Weights of a small image autoencoder: encoder norm layernorm, 16.2 epochs.
Rows from block 5 of the encoder of a small image autoencoder, named by matrix and row number. Rows with one number belong to one neuron. Each number is 128 + 24 x the weight over its row's rms, rounded and kept within 0 to 255. All counts start at 0.
Before each neuron's rows are labels from the 100 images, of 14976, where the neuron reaches its highest value: "colour at peak" is the nearest of a few named colours to the mean colour under the peak; "peak at" is the part of the image that holds the peak. Only what is clearly more common there than usual is listed. The data: crops of objects in photos (Visual Genome). In brackets: how many of the 100, against the usual share in percent.
# fc1: MLP up (encoder.blocks.5.mlp.fc1.weight, 1536x256), inputs 104-155
# fc2: MLP down (encoder.blocks.5.mlp.fc2.weight, 256x1536, transposed), outputs 104-155

colour at peak: black (100 vs 13.6)
peak at: bottom left (35 vs 14.1)
fc1.349 [123  87 119 112 143 106 106 124 119 117 111 122 107 150 141 138 100 124 108 158 132 127 127  96  99 126 137 132 128  86 114 129 106 133 126 211 136 125 144 150 140  90 124 160 110 137 146 112 116 111 132 149]
fc2.349 [157 174  91 118 121 131  93 129 179 140  86 196 116 137  82  95 141 138 120 113 118 119 127 125 159 131 125 151 115 104 135  84 155 138 129 136 128 130 146 149 239 137 146 118 157 130 107 121 156 172 129 114]

colour at peak: black (96 vs 13.6)
peak at: top left (37 vs 14.1)
fc1.294 [148 123 117 158 120 117 117  89 139  82 137 132 149 123 104 141 128 124  93 102 129 135  92 143 153 110 139 131 162 124 163  63 170  83 156  84 147 144 123 124 154 119 125  80 139 129 147  78 152 161 148 127]
fc2.294 [145 130 140 131 141 144 134 129  89 138 126 148 107 131 145  99 152 168 127 137 158 133 128 120 115 135 116 107  81 127 132 128 111 140 115 112 154 116 149 128  86 155 148 130 108 118 131 117 114 132 116 128]

colour at peak: white (73 vs 5.3)
peak at: top left (33 vs 14.1)
fc1.701 [109 109 105 134 126 114 102 137 133 123 104 130 126 120 109 123 124  99 100  82 114 135 151 134 147 100 112 136 152  86 129 115 145 129 109 112 125 103 111 151 155 113 112  72 142 106 136  97 154 175 102  77]
fc2.701 [111 141  96 127 143 133  95 131  91 133 127 112 111 130 117 112 108 156 132 124 134 113 123 114  92 143 126 115 105 123 119 120 121 124 120 103 139 120 125 168 103 121 122  92  81 126 124 117 118 121 120 114]

colour at peak: white (35 vs 5.3)
peak at: top left (33 vs 14.1)
fc1.117 [149 151 122 169 101 137  90 131 128 113 148 126 132 123  99  78 110 121 103 100 147 104 133 164 138 136 121 150 164 139 141  49 105  99 143  79 168 135 135 106 139 109 146  90 109 119 118  60 139 132 138 123]
fc2.117 [139 144 155 147 155 162 140 124 135 134 129 149  95 122 159  86 152 159 109 155 178 138 123 131 136 138 111 103 105 133 139 114 141 139 115  95 168 114 161 121 123 151 158 131 126 114 144 110 145 139 115 140]

colour at peak: cyan (43 vs 0.9); blue (28 vs 0.6)
peak at: bottom right (32 vs 14.1)
fc1.478 [100 136 115  68  99 107 111 149 122 143 124 146 145 108 112 157 144  99 153 135 138 155 149  85 134 154 107 138 136 155 111 170 132 154 124 135 140 125 141  88 157 144 126 105 127 113 162 170 110 116 129 163]
fc2.478 [128 156 140 151 148 146 103 120 114 124 120 110  81 131 167  86 124 123 105 164 156 147 118 155 127 146 120 101 138 122 145 123 106 129 120  98 159 120 155 109  47 127 141 156 110 122 133 121 150 112 119 143]

colour at peak: white (99 vs 5.3)
peak at: top left (43 vs 14.1); bottom left (36 vs 14.1)
fc1.108 [138 120 103 141  89 123  93 175  99 156 126 113 165 122  65  78 128 105 122  93 154 134 175 153 124 142 111 148 136 109 110  86 101 154 115 126 157 115 118 109 147 120 129 120 123 112 115 126 126 128 115 112]
fc2.108 [157 135 147 147 136 142 205 131 135 117 129 160 114 112 164 115 139 187 116 129 168 166 131 154  84 135 107 130 128  90 128 130 141 120 110 138 169 105 139 114 125 154 145 143  89 109 129  71 120 150 104 114]

colour at peak: grey (75 vs 33.8)
peak at: top left (34 vs 14.1)
fc1.556 [139 171 129 168 112 151  88 126 142 115 145 116 127 124 107  66 104 117 101 110 152  96 127 163 154 141 120 150 170 140 147  56 119  98 142  73 167 134 145 109 127  98 145  89 113 120 125  69 151 133 138 127]
fc2.556 [135 144 155 147 153 165 139 125 130 135 130 145  88 123 161  83 143 155 108 155 176 138 124 131 135 139 111 101 104 136 139 112 139 140 114  91 167 113 160 122 122 144 158 132 122 114 141 112 144 135 113 141]

colour at peak: white (95 vs 5.3)
peak at: top left (50 vs 14.1)
fc1.289 [ 96 116 115  95 104 114  99 177 130 156 130 140 110  98 112 160 115  99 128 107 108 128 179 115 128 152  97 139 157 132  93 171 115 161 107  77 127 108 125 110 148 111 123  89 117  99 140 201 121 115 108 126]
fc2.289 [155 150 131 134 143 134 123 126 117 126 130 151 110 127 144  99 151 155 128 144 155 138 124 139 121 144 118 128 118 106 139 130 113 128 120 125 159 117 158 121  90 155 147 155 116 121 126 106 125 138 117 130]

colour at peak: black (96 vs 13.6)
peak at: top right (36 vs 14.1)
fc1.694 [ 91 136 101  91 134 116  89 119 110 113  96 138 140 103  96 125 130  94 128 119 132 119 121  84 124 108 152 137 157 150 148 157 110 111 162  46 101 153  98 125 160 111  87  78 131 148 130 126 141 145 154 113]
fc2.694 [160 154 126 159 136 121 166 121 113 130 120 143 100 137 156 118 119 166 120 128 131 118 119 148 102 121 130 112  95 132 129  77 110 128 120 135 134 133 137 126  58 138 146 159  73 132 110 114 111 132 130 125]

colour at peak: white (87 vs 5.3)
peak at: top left (43 vs 14.1)
fc1.175 [100 119 110  97  99 106  95 174 125 155 126 144 117  92 108 149 124  94 122 103 111 137 176 105 124 148 100 136 157 131  91 155 121 161 111  85 127 112 125 101 157 119 120  86 118 102 152 192 116 121 113 126]
fc2.175 [160 147 130 131 142 130 126 123 122 123 128 157 110 128 142 105 155 159 128 144 155 143 121 142 118 147 118 130 120 107 140 132 116 126 120 132 161 118 158 119  96 162 148 151 119 121 123 100 122 136 118 132]

colour at peak: pink (28 vs 9.3)
peak at: bottom left (43 vs 14.1)
fc1.315 [103  98 127  86 120 124 114 166 128 146 123 129 142 153  97 139  99 115 156 100 100  95 166 129 105 117 120 156 140 131 130 176  93 145 113 143 108 111  94 148 143 101 107 110 111 111 104 162 115 138 111 102]
fc2.315 [118 153 114 134 144 138 108 134 108 121 130 126  91 134 141  92 130 160 137 131 139 119 130 109 117 141 114 131 125 106 127 109 145 112 114 131 147 110 139 153  79 136 138 137  97 115 129  86 121 119 111 117]

colour at peak: black (93 vs 13.6)
peak at: top right (33 vs 14.1)
fc1.133 [106 122 120 137 104 167 139 110 150 122 134  85  83 151 109 105 115 145 123 110 115 148 116 110 124 149 130 124 136 109  87 171 110 120 125 138 122 131 149 115 127 135 132 119 103 138 148 128 128 151 119  72]
fc2.133 [155 143 118 156 110  88 136 133  81 126 130 125 142 120 142 157 111 116 118 120 116 113 129 143 149 150 135 117 115 120 132  97 131 123 134 185 116 130 132 137  74 122 144 156 118 131 126 127  96 118 130 120]

colour at peak: pink (27 vs 9.3)
peak at: bottom left (32 vs 14.1)
fc1.295 [130  91 112 103 114 102 105 167 117 147 127 144 165 146  88 157 128 117 145  88  90  98 166 111  96 128 112 139 140 121 123 151  91 143 117 154  97 111  90 144 138 136 108  87 117 105 107 144 101 147 111 101]
fc2.295 [140 142 112 120 143 132 129 131 116 121 124 148 118 136 140 117 152 182 148 126 136 127 128 100 101 133 115 140 127  98 123 134 131 117 113 136 147 111 137 151  97 158 139 134 109 117 126  87 102 135 110 114]

colour at peak: black (100 vs 13.6)
peak at: top right (33 vs 14.1)
fc1.576 [103 128 108  92 122 125  83 108 139  94 104 160 158 121 117 159 115  95 131 109 116 130 115  85 130  92 140 154 166 145 147 141 135 100 151  96 104 143 118 127 188 103 106  66 127 137 144  92 137 147 145 122]
fc2.576 [130 138 131 126 134 107 133 123 118 142 115 124 127 107 106 144 139 143  90 122 142 138 112 114 122 139 138  86 113 121 105 100 109 133 125  91 123 136 115 134 101 141 115  70 110 136 122 146 122 122 132 108]

colour at peak: pink (38 vs 9.3)
peak at: bottom left (35 vs 14.1)
fc1.626 [117  99 128  91 117 121 116 170 124 148 129 138 143 150 101 156 110 123 165  98 101  91 170 127  95 139 115 156 141 139 130 181  89 145 115 131 111 113  94 144 130 125 114 102 107 109 102 172 108 127 114 108]
fc2.626 [144 150 127 135 151 136 124 128 124 125 128 150 105 134 140 101 151 165 139 134 145 127 125 115 117 137 117 125 111 104 135 124 139 121 117 126 152 115 148 140  83 153 142 146 110 119 126  96 120 137 115 120]

colour at peak: pink (38 vs 9.3)
peak at: bottom left (40 vs 14.1)
fc1.684 [110  99 128  90 118 123 115 168 125 146 128 135 138 154 101 153 104 122 162  98 102  93 169 126  98 133 118 156 142 137 131 178  89 145 116 131 111 114  95 146 133 117 112 105 106 112 103 167 110 131 114 105]
fc2.684 [139 151 122 135 152 135 123 130 120 123 129 143 100 134 140  97 146 164 141 132 143 123 127 115 116 139 115 129 116 103 133 123 142 117 116 133 150 113 145 143  75 150 142 144 105 117 124  91 120 131 113 119]

colour at peak: black (90 vs 13.6)
peak at: top left (35 vs 14.1)
fc1.659 [152 116 119 156 120 128 132  90 139  82 133 111 150 134 117 128 124 133 103 101 133 136  89 148 140 114 144 131 145 119 172  64 171  82 161 103 147 145 111 132 135 114 122  92 137 131 141  86 142 163 150 129]
fc2.659 [137 130 142 129 135 146 137 131  85 141 123 146  99 131 150  99 148 161 126 135 156 135 130 127 117 133 116 104  87 125 128 138 107 144 114 117 155 116 152 127  72 154 150 141 101 117 132 119 109 127 115 126]

colour at peak: white (93 vs 5.3)
peak at: bottom left (42 vs 14.1)
fc1.613 [ 98 127 126 112 120 125 129 188 128 154 106 116 108 139 122  93 104 123 154  97 111 130 186 149 114 131 115 141 124  97  96 181 101 147 109 205 122 115 115 144 118 105 119 180 115 118 105 163 121 134 113  96]
fc2.613 [141 167  98 148 160 106 130 119 106 101 135 152  86 122 130 103 126 135 114 162 127 117 112 119 118 143 124 109 106 119 166 111 138  93 136 126 136 119 144 147  82 137 132 173  99 125 126  83 117  98 122 125]

colour at peak: black (96 vs 13.6)
peak at: top right (38 vs 14.1)
fc1.469 [108 138  99  87 129 123  89 120 107 117  93 149 177  98  92 104 147 103 133 120 148 139 121 109 119 110 149 139 153 145 143 160 106 118 158  69 113 150 103 107 174 130  88  91 140 147 137 132 135 147 151 113]
fc2.469 [158 145 126 152 134 103 184 119 110 125 118 145 106 131 148 136 134 166 124 135 126 135 118 132  96 119 129  98  83 136 120  99 124 126 121 140 132 135 133 119  58 154 141 147  76 134 111 106  97 131 132 133]

colour at peak: black (93 vs 13.6)
peak at: top right (37 vs 14.1)
fc1.201 [132  61 117 131 120 126 107 116 113 115 149 105 120 169 148  93  87 113 132 180 143 132 117 104 106 117 134 139 134 114 121 138 145 130 121 224 122 121 114 149 122  86 116 157 116 119 150 123  96 102 115 159]
fc2.201 [136 161 114 112 144 129 109 124 189 141  94 220  79 125 103 131 162 137  94  95 120 128 123 118 173 137 121  92 115 116 133  94 172 144 129 111 131 132 147 153 231 152 148  91 178 126 126 112 162 194 133 113]

colour at peak: pink (27 vs 9.3)
peak at: bottom left (35 vs 14.1)
fc1.79 [111 110 130  88 118 131 121 164 125 140 124 127 144 154 109 133  85 123 166 112 110  89 164 134  96 130 123 165 134 146 137 177  88 138 118 149 111 116  90 146 131 100 109 121 100 116  99 167 108 125 117 115]
fc2.79 [123 158 115 142 147 137 107 129 112 123 126 132  94 133 142  92 142 151 131 136 147 125 127 108 127 134 117 104 110 107 133 110 159 117 116 117 150 114 145 143  78 141 138 142 111 118 136  96 129 120 114 118]

colour at peak: black (98 vs 13.6)
peak at: top right (35 vs 14.1)
fc1.36 [122 146 107  85 132 131  94 120 111 119  94 148 186 102  88  77 157 107 142 129 163 139 119 133 121 117 149 146 150 148 147 157  89 119 153  82 125 148 114 102 173 141  93 103 144 147 134 137 142 143 149 118]
fc2.36 [156 136 120 149 129  94 191 114 105 117 115 147 113 126 145 150 139 160 123 134 125 144 114 119  94 115 132  89  83 140 120 113 144 122 126 143 129 140 127 115  73 158 133 130  80 139 122 105  86 127 137 143]

colour at peak: pink (31 vs 9.3)
peak at: bottom right (37 vs 14.1)
fc1.455 [149 116 113 113 152 116 128 119 108 148 137 136 117 117 122 120 144 150 118 173 144 153 148 138 134 104 119 119 114 145 151  75 146 157 128 121 151 112 114 172 131 142 120 117 131 105 134 120 123 153 117 181]
fc2.455 [136 143 137 146 172 158 105 118 142 136 114 102 125 135 112  68 157 140 130 139 153 121 120 125 143 125 114 136 133 146 136 120 133 135 118  86 161 116 152 118 134 145 149 105 159 117 128 100 160 170 117 133]

colour at peak: black (71 vs 13.6)
peak at: top left (36 vs 14.1)
fc1.569 [ 92 148 106 103 134 131  90 121 110 118  93 124 149  96  99  79 133  93 123 123 155 119 123 109 131 112 149 140 170 148 147 157 105 116 155  54 123 146 104 113 160 106  89  87 135 144 130 135 157 143 147 111]
fc2.569 [141 157 133 163 140 119 165 120 122 127 124 126  82 136 154 120 107 150 108 143 132 122 118 147 111 127 131  95  94 144 128  84 123 126 121 116 135 135 138 131  59 125 146 145  67 135 115 117 114 122 132 136]

colour at peak: pink (29 vs 9.3)
peak at: bottom left (37 vs 14.1)
fc1.18 [121  86 112  99 111 105 104 168 120 149 125 144 159 145  87 154 120 111 142  91  90 100 167 117 103 118 114 142 144 118 121 157  93 147 114 149 103 109  92 143 148 125 108  89 118 106 108 149 105 147 110  97]
fc2.18 [130 142 115 123 143 135 124 131 118 118 130 140 104 136 148 108 140 177 147 126 134 123 129 105 102 138 116 143 136  90 125 128 129 112 115 139 144 112 136 156  89 147 138 146 101 117 122  82 107 132 113 111]

colour at peak: cyan (43 vs 0.9); blue (27 vs 0.6)
peak at: bottom right (32 vs 14.1)
fc1.436 [122 133 116  75  96 108 111 148 124 145 134 153 149 102 103 155 141 103 148 132 127 142 147  97 133 164 104 141 141 160 111 157 115 155 124 139 140 127 145  86 154 145 131 102 120 110 151 165 106 109 131 170]
fc2.436 [137 147 152 141 151 154 113 122 131 130 123 146  99 129 154  92 150 149 113 148 164 136 122 129 134 134 119  99 113 129 139 121 125 135 119  98 157 119 157 122 100 148 148 139 130 121 138 113 141 135 119 135]

colour at peak: white (69 vs 5.3)
peak at: top left (47 vs 14.1); bottom left (34 vs 14.1)
fc1.351 [134  75 114 125 120 117 105 162 117 154 128 149 142 140  97 161 139 110 118  69  99 116 158 114 108 128 103  99 134  99 122 130 114 157 109 141 103 102 100 146 161 139 115  63 133  98 127 157 119 165 102  80]
fc2.351 [142  96  97 121 117  91 156 136 122  98 124 122 161 118 110 173 143 176 148  97  99 127 134 100  68 141 121 143 130 116 104 137 136  95 124 168 117 121  97 159  82 155 121 115 129 127 108  84  93 116 120 118]

colour at peak: black (97 vs 13.6)
peak at: top right (35 vs 14.1)
fc1.271 [114 143 103  85 128 126  91 120 110 118  95 146 182  95  92  84 151 102 134 122 152 138 121 119 122 116 150 142 154 148 146 158  92 119 156  74 119 149 108 100 170 132  91  97 139 147 135 134 139 143 151 114]
fc2.271 [154 149 125 153 139 102 185 117 115 123 118 148  96 130 149 137 134 164 115 134 130 139 116 128 102 121 129  84  84 139 122  99 138 123 122 130 133 136 134 121  68 152 139 133  79 135 117  99  99 138 134 137]

colour at peak: white (86 vs 5.3)
peak at: top right (36 vs 14.1)
fc1.259 [104 126 130 118 128 126 135 180 130 143  94 117 104 132 126  95 114 127 157 101 122 140 184 149 122 100 110 146 122  85  85 182 113 139 104 214 123 109 117 143 118 113 118 172 127 111 112 142 125 143 107  93]
fc2.259 [147 167 126 145 158 114 136 119 124 101 131 158  97 123 132 112 128 138 114 166 125 121 113 127 120 141 125 103  93 123 166 107 124  93 134 132 136 119 144 148  76 139 133 182  92 125 121  91 112  96 120 128]

colour at peak: black (77 vs 13.6)
peak at: top right (38 vs 14.1)
fc1.476 [114 124 118 102 116 106  87 116 145 105 104 160 150  94 124 157 128  96 107 105 117 135 123  93 122 100 138 147 179 148 136 131 111 110 149 103 112 144 114  87 171 122 106  57 125 136 131 106 116 143 147 125]
fc2.476 [111 125 127 123 149 103  96 128 122 132 113 144 121 125 106 168 161 116 131 107 131 171 120  97 114 118 117  99 110 107 101 143 125 120 107 120 134 124 116 125 121 157 114  85 134 123 116 106 115 133 119 122]

colour at peak: grey (69 vs 33.8)
peak at: top left (33 vs 14.1)
fc1.742 [134 163 123 164 108 148  90 129 133 116 144 117 124 122 113  83  96 111  98 101 148 115 132 159 150 139 118 141 169 139 141  57 129 106 139  72 167 131 140 110 132  93 142  75 110 115 134  69 148 132 135 129]
fc2.742 [139 141 153 144 157 161 141 126 134 135 123 153  92 126 156  86 150 162 112 153 175 137 125 130 132 138 112 106 101 138 139 114 134 138 114  93 166 113 159 121 119 150 156 128 124 114 139 109 141 140 113 140]

colour at peak: black (81 vs 13.6)
peak at: top right (32 vs 14.1)
fc1.192 [ 72 139 118 103 121 142  84 109 140 105 102 139 127 101 130 108 120  91 100 117 130 135 112 103 134 105 147 122 171 153 152 138 133 114 161  85 124 152 126  88 159  91 114  89 129 145 153 108 128 131 156 132]
fc2.192 [115 159 104 133 114 108 121 124 107 124 102 121 114 104 119 137 119 109  99 136 150 170 118 130 119 130 136  98 118 128  91 112 112 113 126 103 140 140 125 110 119 124 109 106 102 140 127 130 121 115 137 135]

colour at peak: black (100 vs 13.6)
peak at: top right (33 vs 14.1)
fc1.255 [104 130 117  90 124 131  82 105 150  94 107 163 151 124 120 167 121  94 131 109 115 125 112  85 134  95 143 155 170 150 150 138 130  99 153  94 103 146 126 122 185 106 113  60 132 140 136  90 141 148 149 123]
fc2.255 [125 139 130 132 127 113 134 124 116 139 111 119 122 110 114 137 131 143  93 117 140 143 114 117 112 134 138  94 117 122 104 104 107 126 123  90 124 133 107 136  98 135 107  93 104 136 117 140 123 122 130 105]

colour at peak: white (90 vs 5.3)
peak at: top left (52 vs 14.1)
fc1.590 [ 88 138  98  99 137 105 104 164 115 135  90 138 114  99 100 137 138  90 129 102 108 139 166 109 142 102  91 150 164  96  98 158 152 142  93 117 111  90 112 132 158 112 100  92 149  89 149 164 146 172  90 102]
fc2.590 [109 134 153 148 131 136  98 123 117 109 141 115  96 131 145 100 104 141 105 139 129 124 118 149 108 152 133  97 112 131 149  74  84 103 142 122 139 132 140 149  42 119 148 169  81 137  98  94 110  99 135 131]

colour at peak: black (98 vs 13.6)
peak at: top right (34 vs 14.1)
fc1.605 [115 146 107  79 133 133  96 120 112 119  92 141 178 101  89  83 154 106 144 128 160 138 120 125 122 114 151 145 150 149 148 161  91 119 155  75 120 150 111 105 170 137  92 100 143 149 133 137 143 142 151 118]
fc2.605 [158 139 121 151 130  99 192 115 106 119 116 145 108 128 147 141 134 164 122 134 127 140 115 126  94 116 132  94  81 141 122 104 138 123 126 143 130 139 129 117  70 154 135 139  76 138 119 105  89 128 136 140]