{"encoder_mlp_ratio": 6, "encoder_inner_norm": false, "encoder_layers": 6, "encoder_width": 256, "decoder_weight_standardization": false, "decoder_blocks_per_level": 3, "decoder_block": "plain", "beta1": 0.95, "eps": 1e-10}
Rows from block 4 of the decoder of a small image autoencoder, named by matrix and row number. Each number is 128 + 24 x the weight over its row's rms, rounded and kept within 0 to 255. All counts start at 0.
After each channel's rows are labels from the 100 images, of 14976, where the channel reaches its highest value: "colour at peak" is the nearest of a few named colours to the mean colour under the peak. Only what is clearly more common there than usual is listed. The data: crops of objects in photos (Visual Genome).
# conv: 3x3 conv (decoder.decb.0.2.conv.weight, 96x96x3x3, each kernel summed), inputs 0-95

conv.30 [109 142 157 164 110 140 137 158 166 144 152 145 141 146 140 141 145 107 136 137 194 121 157 152 114 141 130 139 163 129  92 151 136 104 133 168 130 160 122 153 126 160 151 155 123 169 159 113 111 137 116  75 143 152 142 114 110 119 198 127 130 142 105  94 140 157 108 152 118 141 104  86 105 128 116  90 153 162 112 141 143 149 126 144 142 145 126 131 138 153  86 179 142  99 118 148]
colour at peak: white; yellow

conv.82 [ 94 129 122 138 134 124 131 135 121 108 132 129 129 127 126 135 147 131 125 160 131 129 146 134 167 122 124 143 132 137 117 136 118  74 129  80 125 123 125 104 115 121 196 130 122 132  94  73 135 145 155  98  89 132 121 170 110 179 133 132 107 103 107  46  93 159  74 112  85 113 124  56 131 133 166  97 124 135 134 124 130 134 124 123 122 116 151 115 135 117  92 135 142 122 126 121]
colour at peak: white

conv.68 [108 138 149 126 104 121 122 118 140 124 116 131 142 140 120 145 120 124 110 111 150 138 143 167 140 136 146 104 123 133 116 129 137 113 129 111 126  96 134 114 145 120  87 105 187 146 121 103 149 175  87 144 102 108 112 126 105 122 135 155  81  91 132 138 121  97  26 121  66 117 154  70 123 118 139 154 130 130 148 127 111 133 121 144 105 102 142  79 147 139 124  91 134 109 130 100]
colour at peak: black

conv.85 [136 131 167 148 109 119 105 102 144 120 121 108 139 165 125 155 142 131 160 154 148 145 140 153 120  96 102 103 135  96  94 126 130 117 120  76 101 148 117 122 111  86 158 114  75 136 111 167 131 136 136 125  90 130 101 134 127 143 125 107 120  87  92 105 119 111  96 130  78  97 115 117 114 127 142  83 137 120 193 108 135 147 108 157 107  99 119  68 122 142 116 141 159  91 109 116]
colour at peak: white

conv.4 [162 131 137 120 113 125 141 116 126 140 135 122 132 160 128 139 140 149 133 150 138 144 132 143  73 131 139  70 118 134 133 150 128 161 130 125 135 135 132 146 138 135  72 137 191 120 117 169 141 117 112 190 119 126 128  88 177 104  98 134 121 109 115 176 111  59 126 121 121 126 133 156 136 139 113 189 146 136 167 134  94 141 129 152 117 125 120 116 130 137 185 136 150 104  95 134]
colour at peak: black

conv.86 [111 143 117  83  98 136 136 109 172 115  53 130 170 152 123 115 134 116 145 132 116 131 122 146 124  92 130 120  96 137 152  80  93 127  88 120 128 113 141 123 128 133 126  68 120 126 131 138 137 112 131 135 127 109 119 141 137 137 130  82 182 117 149 121 113 131 135  94  96 158 134 121 120 151 125 131 166 117  93 119 120 134 156 134  95 105 126 131 120 139 118  29 110 130 132 156]
colour at peak: grey

conv.35 [122 134 140 116 135 180 113  94  88 125 138  40 139 123 132 140 122 133 131 113 116 130 134 125 116 121  68 104  62 128 121 119 161 122 112 117  89 108 145 130 136 163 129  49 130 142 115 138 149 144 114 136 122  76  97 132 119 140 136 144 138 128 104 121 121 133 137  90 119 158  66 134 116 152 137 127 148  95  82 111 121 118 122 145 131 129 123 120 133 108 130 107 110 136 161 123]
colour at peak: white

conv.20 [ 89 127 141 156 131 160 133 138 112 163 117 132 156 172 174 143 149 149 142 138 142 157 146 182 128 131 145 115  81 154 116 112 138  93 148 148 118 143 127 147 127 162 110 122 122 159 145 104 154 137 153  86 140 111 146 136 100 122 186 146 142 106 111 105 134 129 112  90 122 121  99  65 177 126 107 107 156 124 146 142 120 131 128 129 109 160 120 109 121 116  83 135  65 135 129 129]
colour at peak: grey

conv.28 [125  80 132 130 111  10 129 139 127  91  76 145 134 131 119 149 108 134 149 137 129 149 113 108 142 112 159 147  83 122 162 101  88 126 117 129 126  91 136 105 137 136 128 131 109 146 123 124 135 124 135 139 161 134 103 125 135 125 125 154 124 134 131 125 153 127 139 160 110 123 129 134 135 108 121 138  98 116 149 145 118 122 145 135  39 153 134 181 130 105 126 127  94 123 111 139]
colour at peak: black

conv.93 [119 159 110 137 120 139  80 142 113 120 110 100 108 139  87  90 146 126 138 153 147 115 151 112  85 108 112 106 119 145  66 129 139 121  93 125  88 149 125 185 113 151 134 167 123 124 114 146 118 159 147 116 146 135 133 127 116 146 143 136  87 116 105 121 165 105 118 101 142  90  66 143 101 110 139  92 150 109 119  89 144 130 168 127  96 116 138  74 110 131 119 140  97 127 110 106]
colour at peak: grey

conv.59 [131  59 128 125 113  95 130 116 124  73 109 122 143 148  89 118 138 137 137 128 134 136 115 126 121 134  90 128  56 182 158 115 125 124 136 119 104 113 109 116 150 145 142 146 136 140 139 131 118 120 117 129 138 118 105 125 128 140 139 197 116 137 125 105 147 121  91 142 106 109 133 119 164 159 116 129  33 113 150 180 128 109 142 143 132 115 123 162 104  94 125 147 132 144 131 118]
colour at peak: black

conv.19 [137 125 109 131 124 129 130 121 131 146 136 133 135 159 112 181 176 155 138 168 126 132 126 133 135 116 118 126 114 126 111 141 122 135 119  65 127 138 128 108 113 121 171 132 136 109  97 153 132 148 144 153  97 136 116 140 138 172  85 128  82  74 110 122  55 131  96 120  66 114 141 144 109 141 163 145  99 135 172 127 129 135 111 139  84 117 115  77 131 124 140 121 173 122 112 114]
colour at peak: grey

conv.63 [ 99 124 100 143 136 134 128 148 122 129 113 139 169 161 136 151 185 141 114 138 153 129 169 116 125 132 139 119 138 126 118 131 127  87 128 146 124 116 139 117  94 125 121 114 121 134 103 131 119 146 139 103 183 135 140 118 115  83 199 147 109 142 101 135 133 135 123 147 149 119  41 102 129 149 108  88 131 148 128 133 157 124 131  89 134 170 138  85 136 124 116 145  55 137 141 144]
colour at peak: grey

conv.34 [156 121 112 136  94 123 118 116 132 134 133 130 128 163 117 134 159 115 170 155 137 122 143 117 133 133 127  83 143 133 107 135 133 150 121  90 125 123 114 117  98 125  87 126 151  92 144 186 140 158 135 185 131 154 128 162 165  99  70 130 103  88 120 154  59  77 121 136 115 126 123 159 119 119 125 155 111 127 148 126 134 149 135 126 117 132  70  98 115 125 177 145 138 103 105 127]
colour at peak: grey

conv.64 [111 136 115  83 118  53 124 101 115 122 162 175 128 173  84 127 111 120 156 127 161 148 116 100 129 113 139 120 102 141 178 158 132 138 121 121 124 108 155 117 142  83 122 124 160 147  69 116 167 109 131 135 144  73 148 130 123 125 131 158  87 129  95 129 119 130 122 102 111 116 134 113 111 153 107 158  89 122 144 118 163 130 116 127  82 112 123 146  99 149 113 147 107 147 136 124]
colour at peak: black

conv.62 [122 120 149 128 118 139 119  95 130 119 131 136 135 122 130 139 141 121 165 134 143 124 133 131 143  95 126  77 142 133 114 118 140 118 129 149 110 118 141 118 137 113  98 110 197 168 120 118 108 146 142 154  98 104 112 135 121 109 163 126 105 121 116 169 143  84  36 138 110 125 131  79 126 124 161 123 117 125 154 128 129 142 125 126 121 113 134 118 115 124 141 114 130  13 130 127]
colour at peak: black

conv.54 [ 87 142 154 141 108 137 119 117 127 128 115 122 140 134 152 111 119 121 143 139 154 174 131 151 128 109 113 132  98 129 130 151 131  76 127 102 114 116 104 142 117 147 184 112 148 117 132 114 130 148 112 138  84 111 114 153 132 141 130 116 139 106 109  58 102 142  67 108  77  90 113  47 154 101 157  76 157 132 130 137 133 147 149 139 136 115 126 106 118 138 127 118 148  90 119 132]
colour at peak: white

conv.74 [109 104 116 132  62 140  73 126 128 102  94 155 151 121 149 141 138 145 164 136 139 144 157 130  99 131  93 123 151 132  69 126 138  96 108 106 112 111 118  93 128 147 110 124 134 136 171 124 155 164 118 115 124 137 113 147 118 105 128  90 130 105 137  90 103 118  75 123  99 118 108  97 116  60 128 121 123 120 107 107 113 138 100 121 113 157  98 109 116 122 105 164  83 109 115 109]
colour at peak: grey

conv.67 [124 103  58 157 127 135 123 116 152 125 109  71 159 141 124 145 117 125 144 123  53 132 115 129 130 126 124 121 130 130 136  95 105 129  96 144  97 181 121 156 123 119 122 129 121 123 129 131 135 135 144 135 170 131 111 129 132 132 130 120 143 119 150 119 102 140 104 103  99 155 114 122  94 127 119 150  86 125  88 163 120 113  86 145 121 143 128 110 147  41 122  67 123 136 116 150]
colour at peak: black

conv.21 [128 129 129 128 123 130 131 114 122 133 120 127 147 156 141 151 148 133 108 148 152 156 161 140 103 123 128  83 129 134 122 138 124 133 133 130 137 137 126 127 149 140  75 128 199 148 116 130 139 104 121 164 109 128 125  86 147  52 134 124 113 103  86 157 110  51  80 111  99 141  97 119 135 137  88 158 138 138 139 138 135 145 127 121 116 116 125 118 143 113 153 121 106  48 104 127]
colour at peak: black

conv.75 [122 128 136 132 138 129 137  95 134 131 131 128 143 131 138 148 122 137 129 144 133 154 143 138 121 106 129  80 130 134 121 121 120 130 128 138 137 133 127 124 157 132  67 134 202 156 128 116 125 130 132 166 103 134 121  96 117  80 142 127 130 126 133 175 140  76  21 129 109 138 127 103 128 133 140 131 126 130 136 131 119 131 131 128 125 113 133 125 142 121 156 101 148  23 122 128]
colour at peak: black

conv.73 [119 117 129 115 134 138 104 115 138 123 128 140 160 141 148 129 111 162 152 135 132 176 122 157 157 122 124 103 116 139 138 114 124 119 148 131 157 109 117 122 104 143 153 144  88 170 101 103 139 121 149 104 124 136 145 176  94 129 198 151 159 109  97  97 151 158  92 111  97 158 124  43 165 129 103 108 130 133 122 127 146 129 139 148 101 113 145 152 103 129  70 127  98 114 137 139]
colour at peak: grey

conv.47 [143 139 114 136 122 143 138 121 149 135 128 133 133 128 134 132 127 131 157 173 130 137 131 146 108 128 130  63 137 128 131 149 137 151 122 145 130 137 132 138 143 140  79 125 203 144 137 146 127 158 156 195 118 138 127 134 191  87 135 122 135 114 128 196 130  66 125 136 128 129 151 132 139 109 147 171 167 139 100 135 126 145 138 166 125 134 125 112 130 133 190 115 145  91 119 146]
colour at peak: black

conv.39 [124 139  83 118 113 170 135 126 124 121 131 126 110 130 141 120 138  87 136 148 125 110 142 127  69 135 108 143 110 105 104 155 155 129 117 112 107  74 131 116 113 150 150 100 126 156 106 137 120 127 102 116 127 119 132  77 120 158 164 122 119  79 135  96 118 106  79 100 113  91 109 137 146 112 142 153 184 118  79 128 119 145 130 165 113 125 102  65 100 133 112  87 118 160 106 137]
colour at peak: grey

conv.79 [132 153 124 142 136  84 141 113 144 159  60 181 133 138 150 134 125 119 100 146 101 125 153 170 117 124 117 113  84 115 107 156  72 141 101 137  94 102  87 181 141 150 127  76 120 108 128 124 130 137 132 128 139 106 118 128 124 118 119  73 148 119 113 112 118 133 100  69 114  96  92 146 133 106 134 151 176 113 114 155 127 110 138 139 148 143 126 126 111 111 123  90 135 138 123 121]
colour at peak: white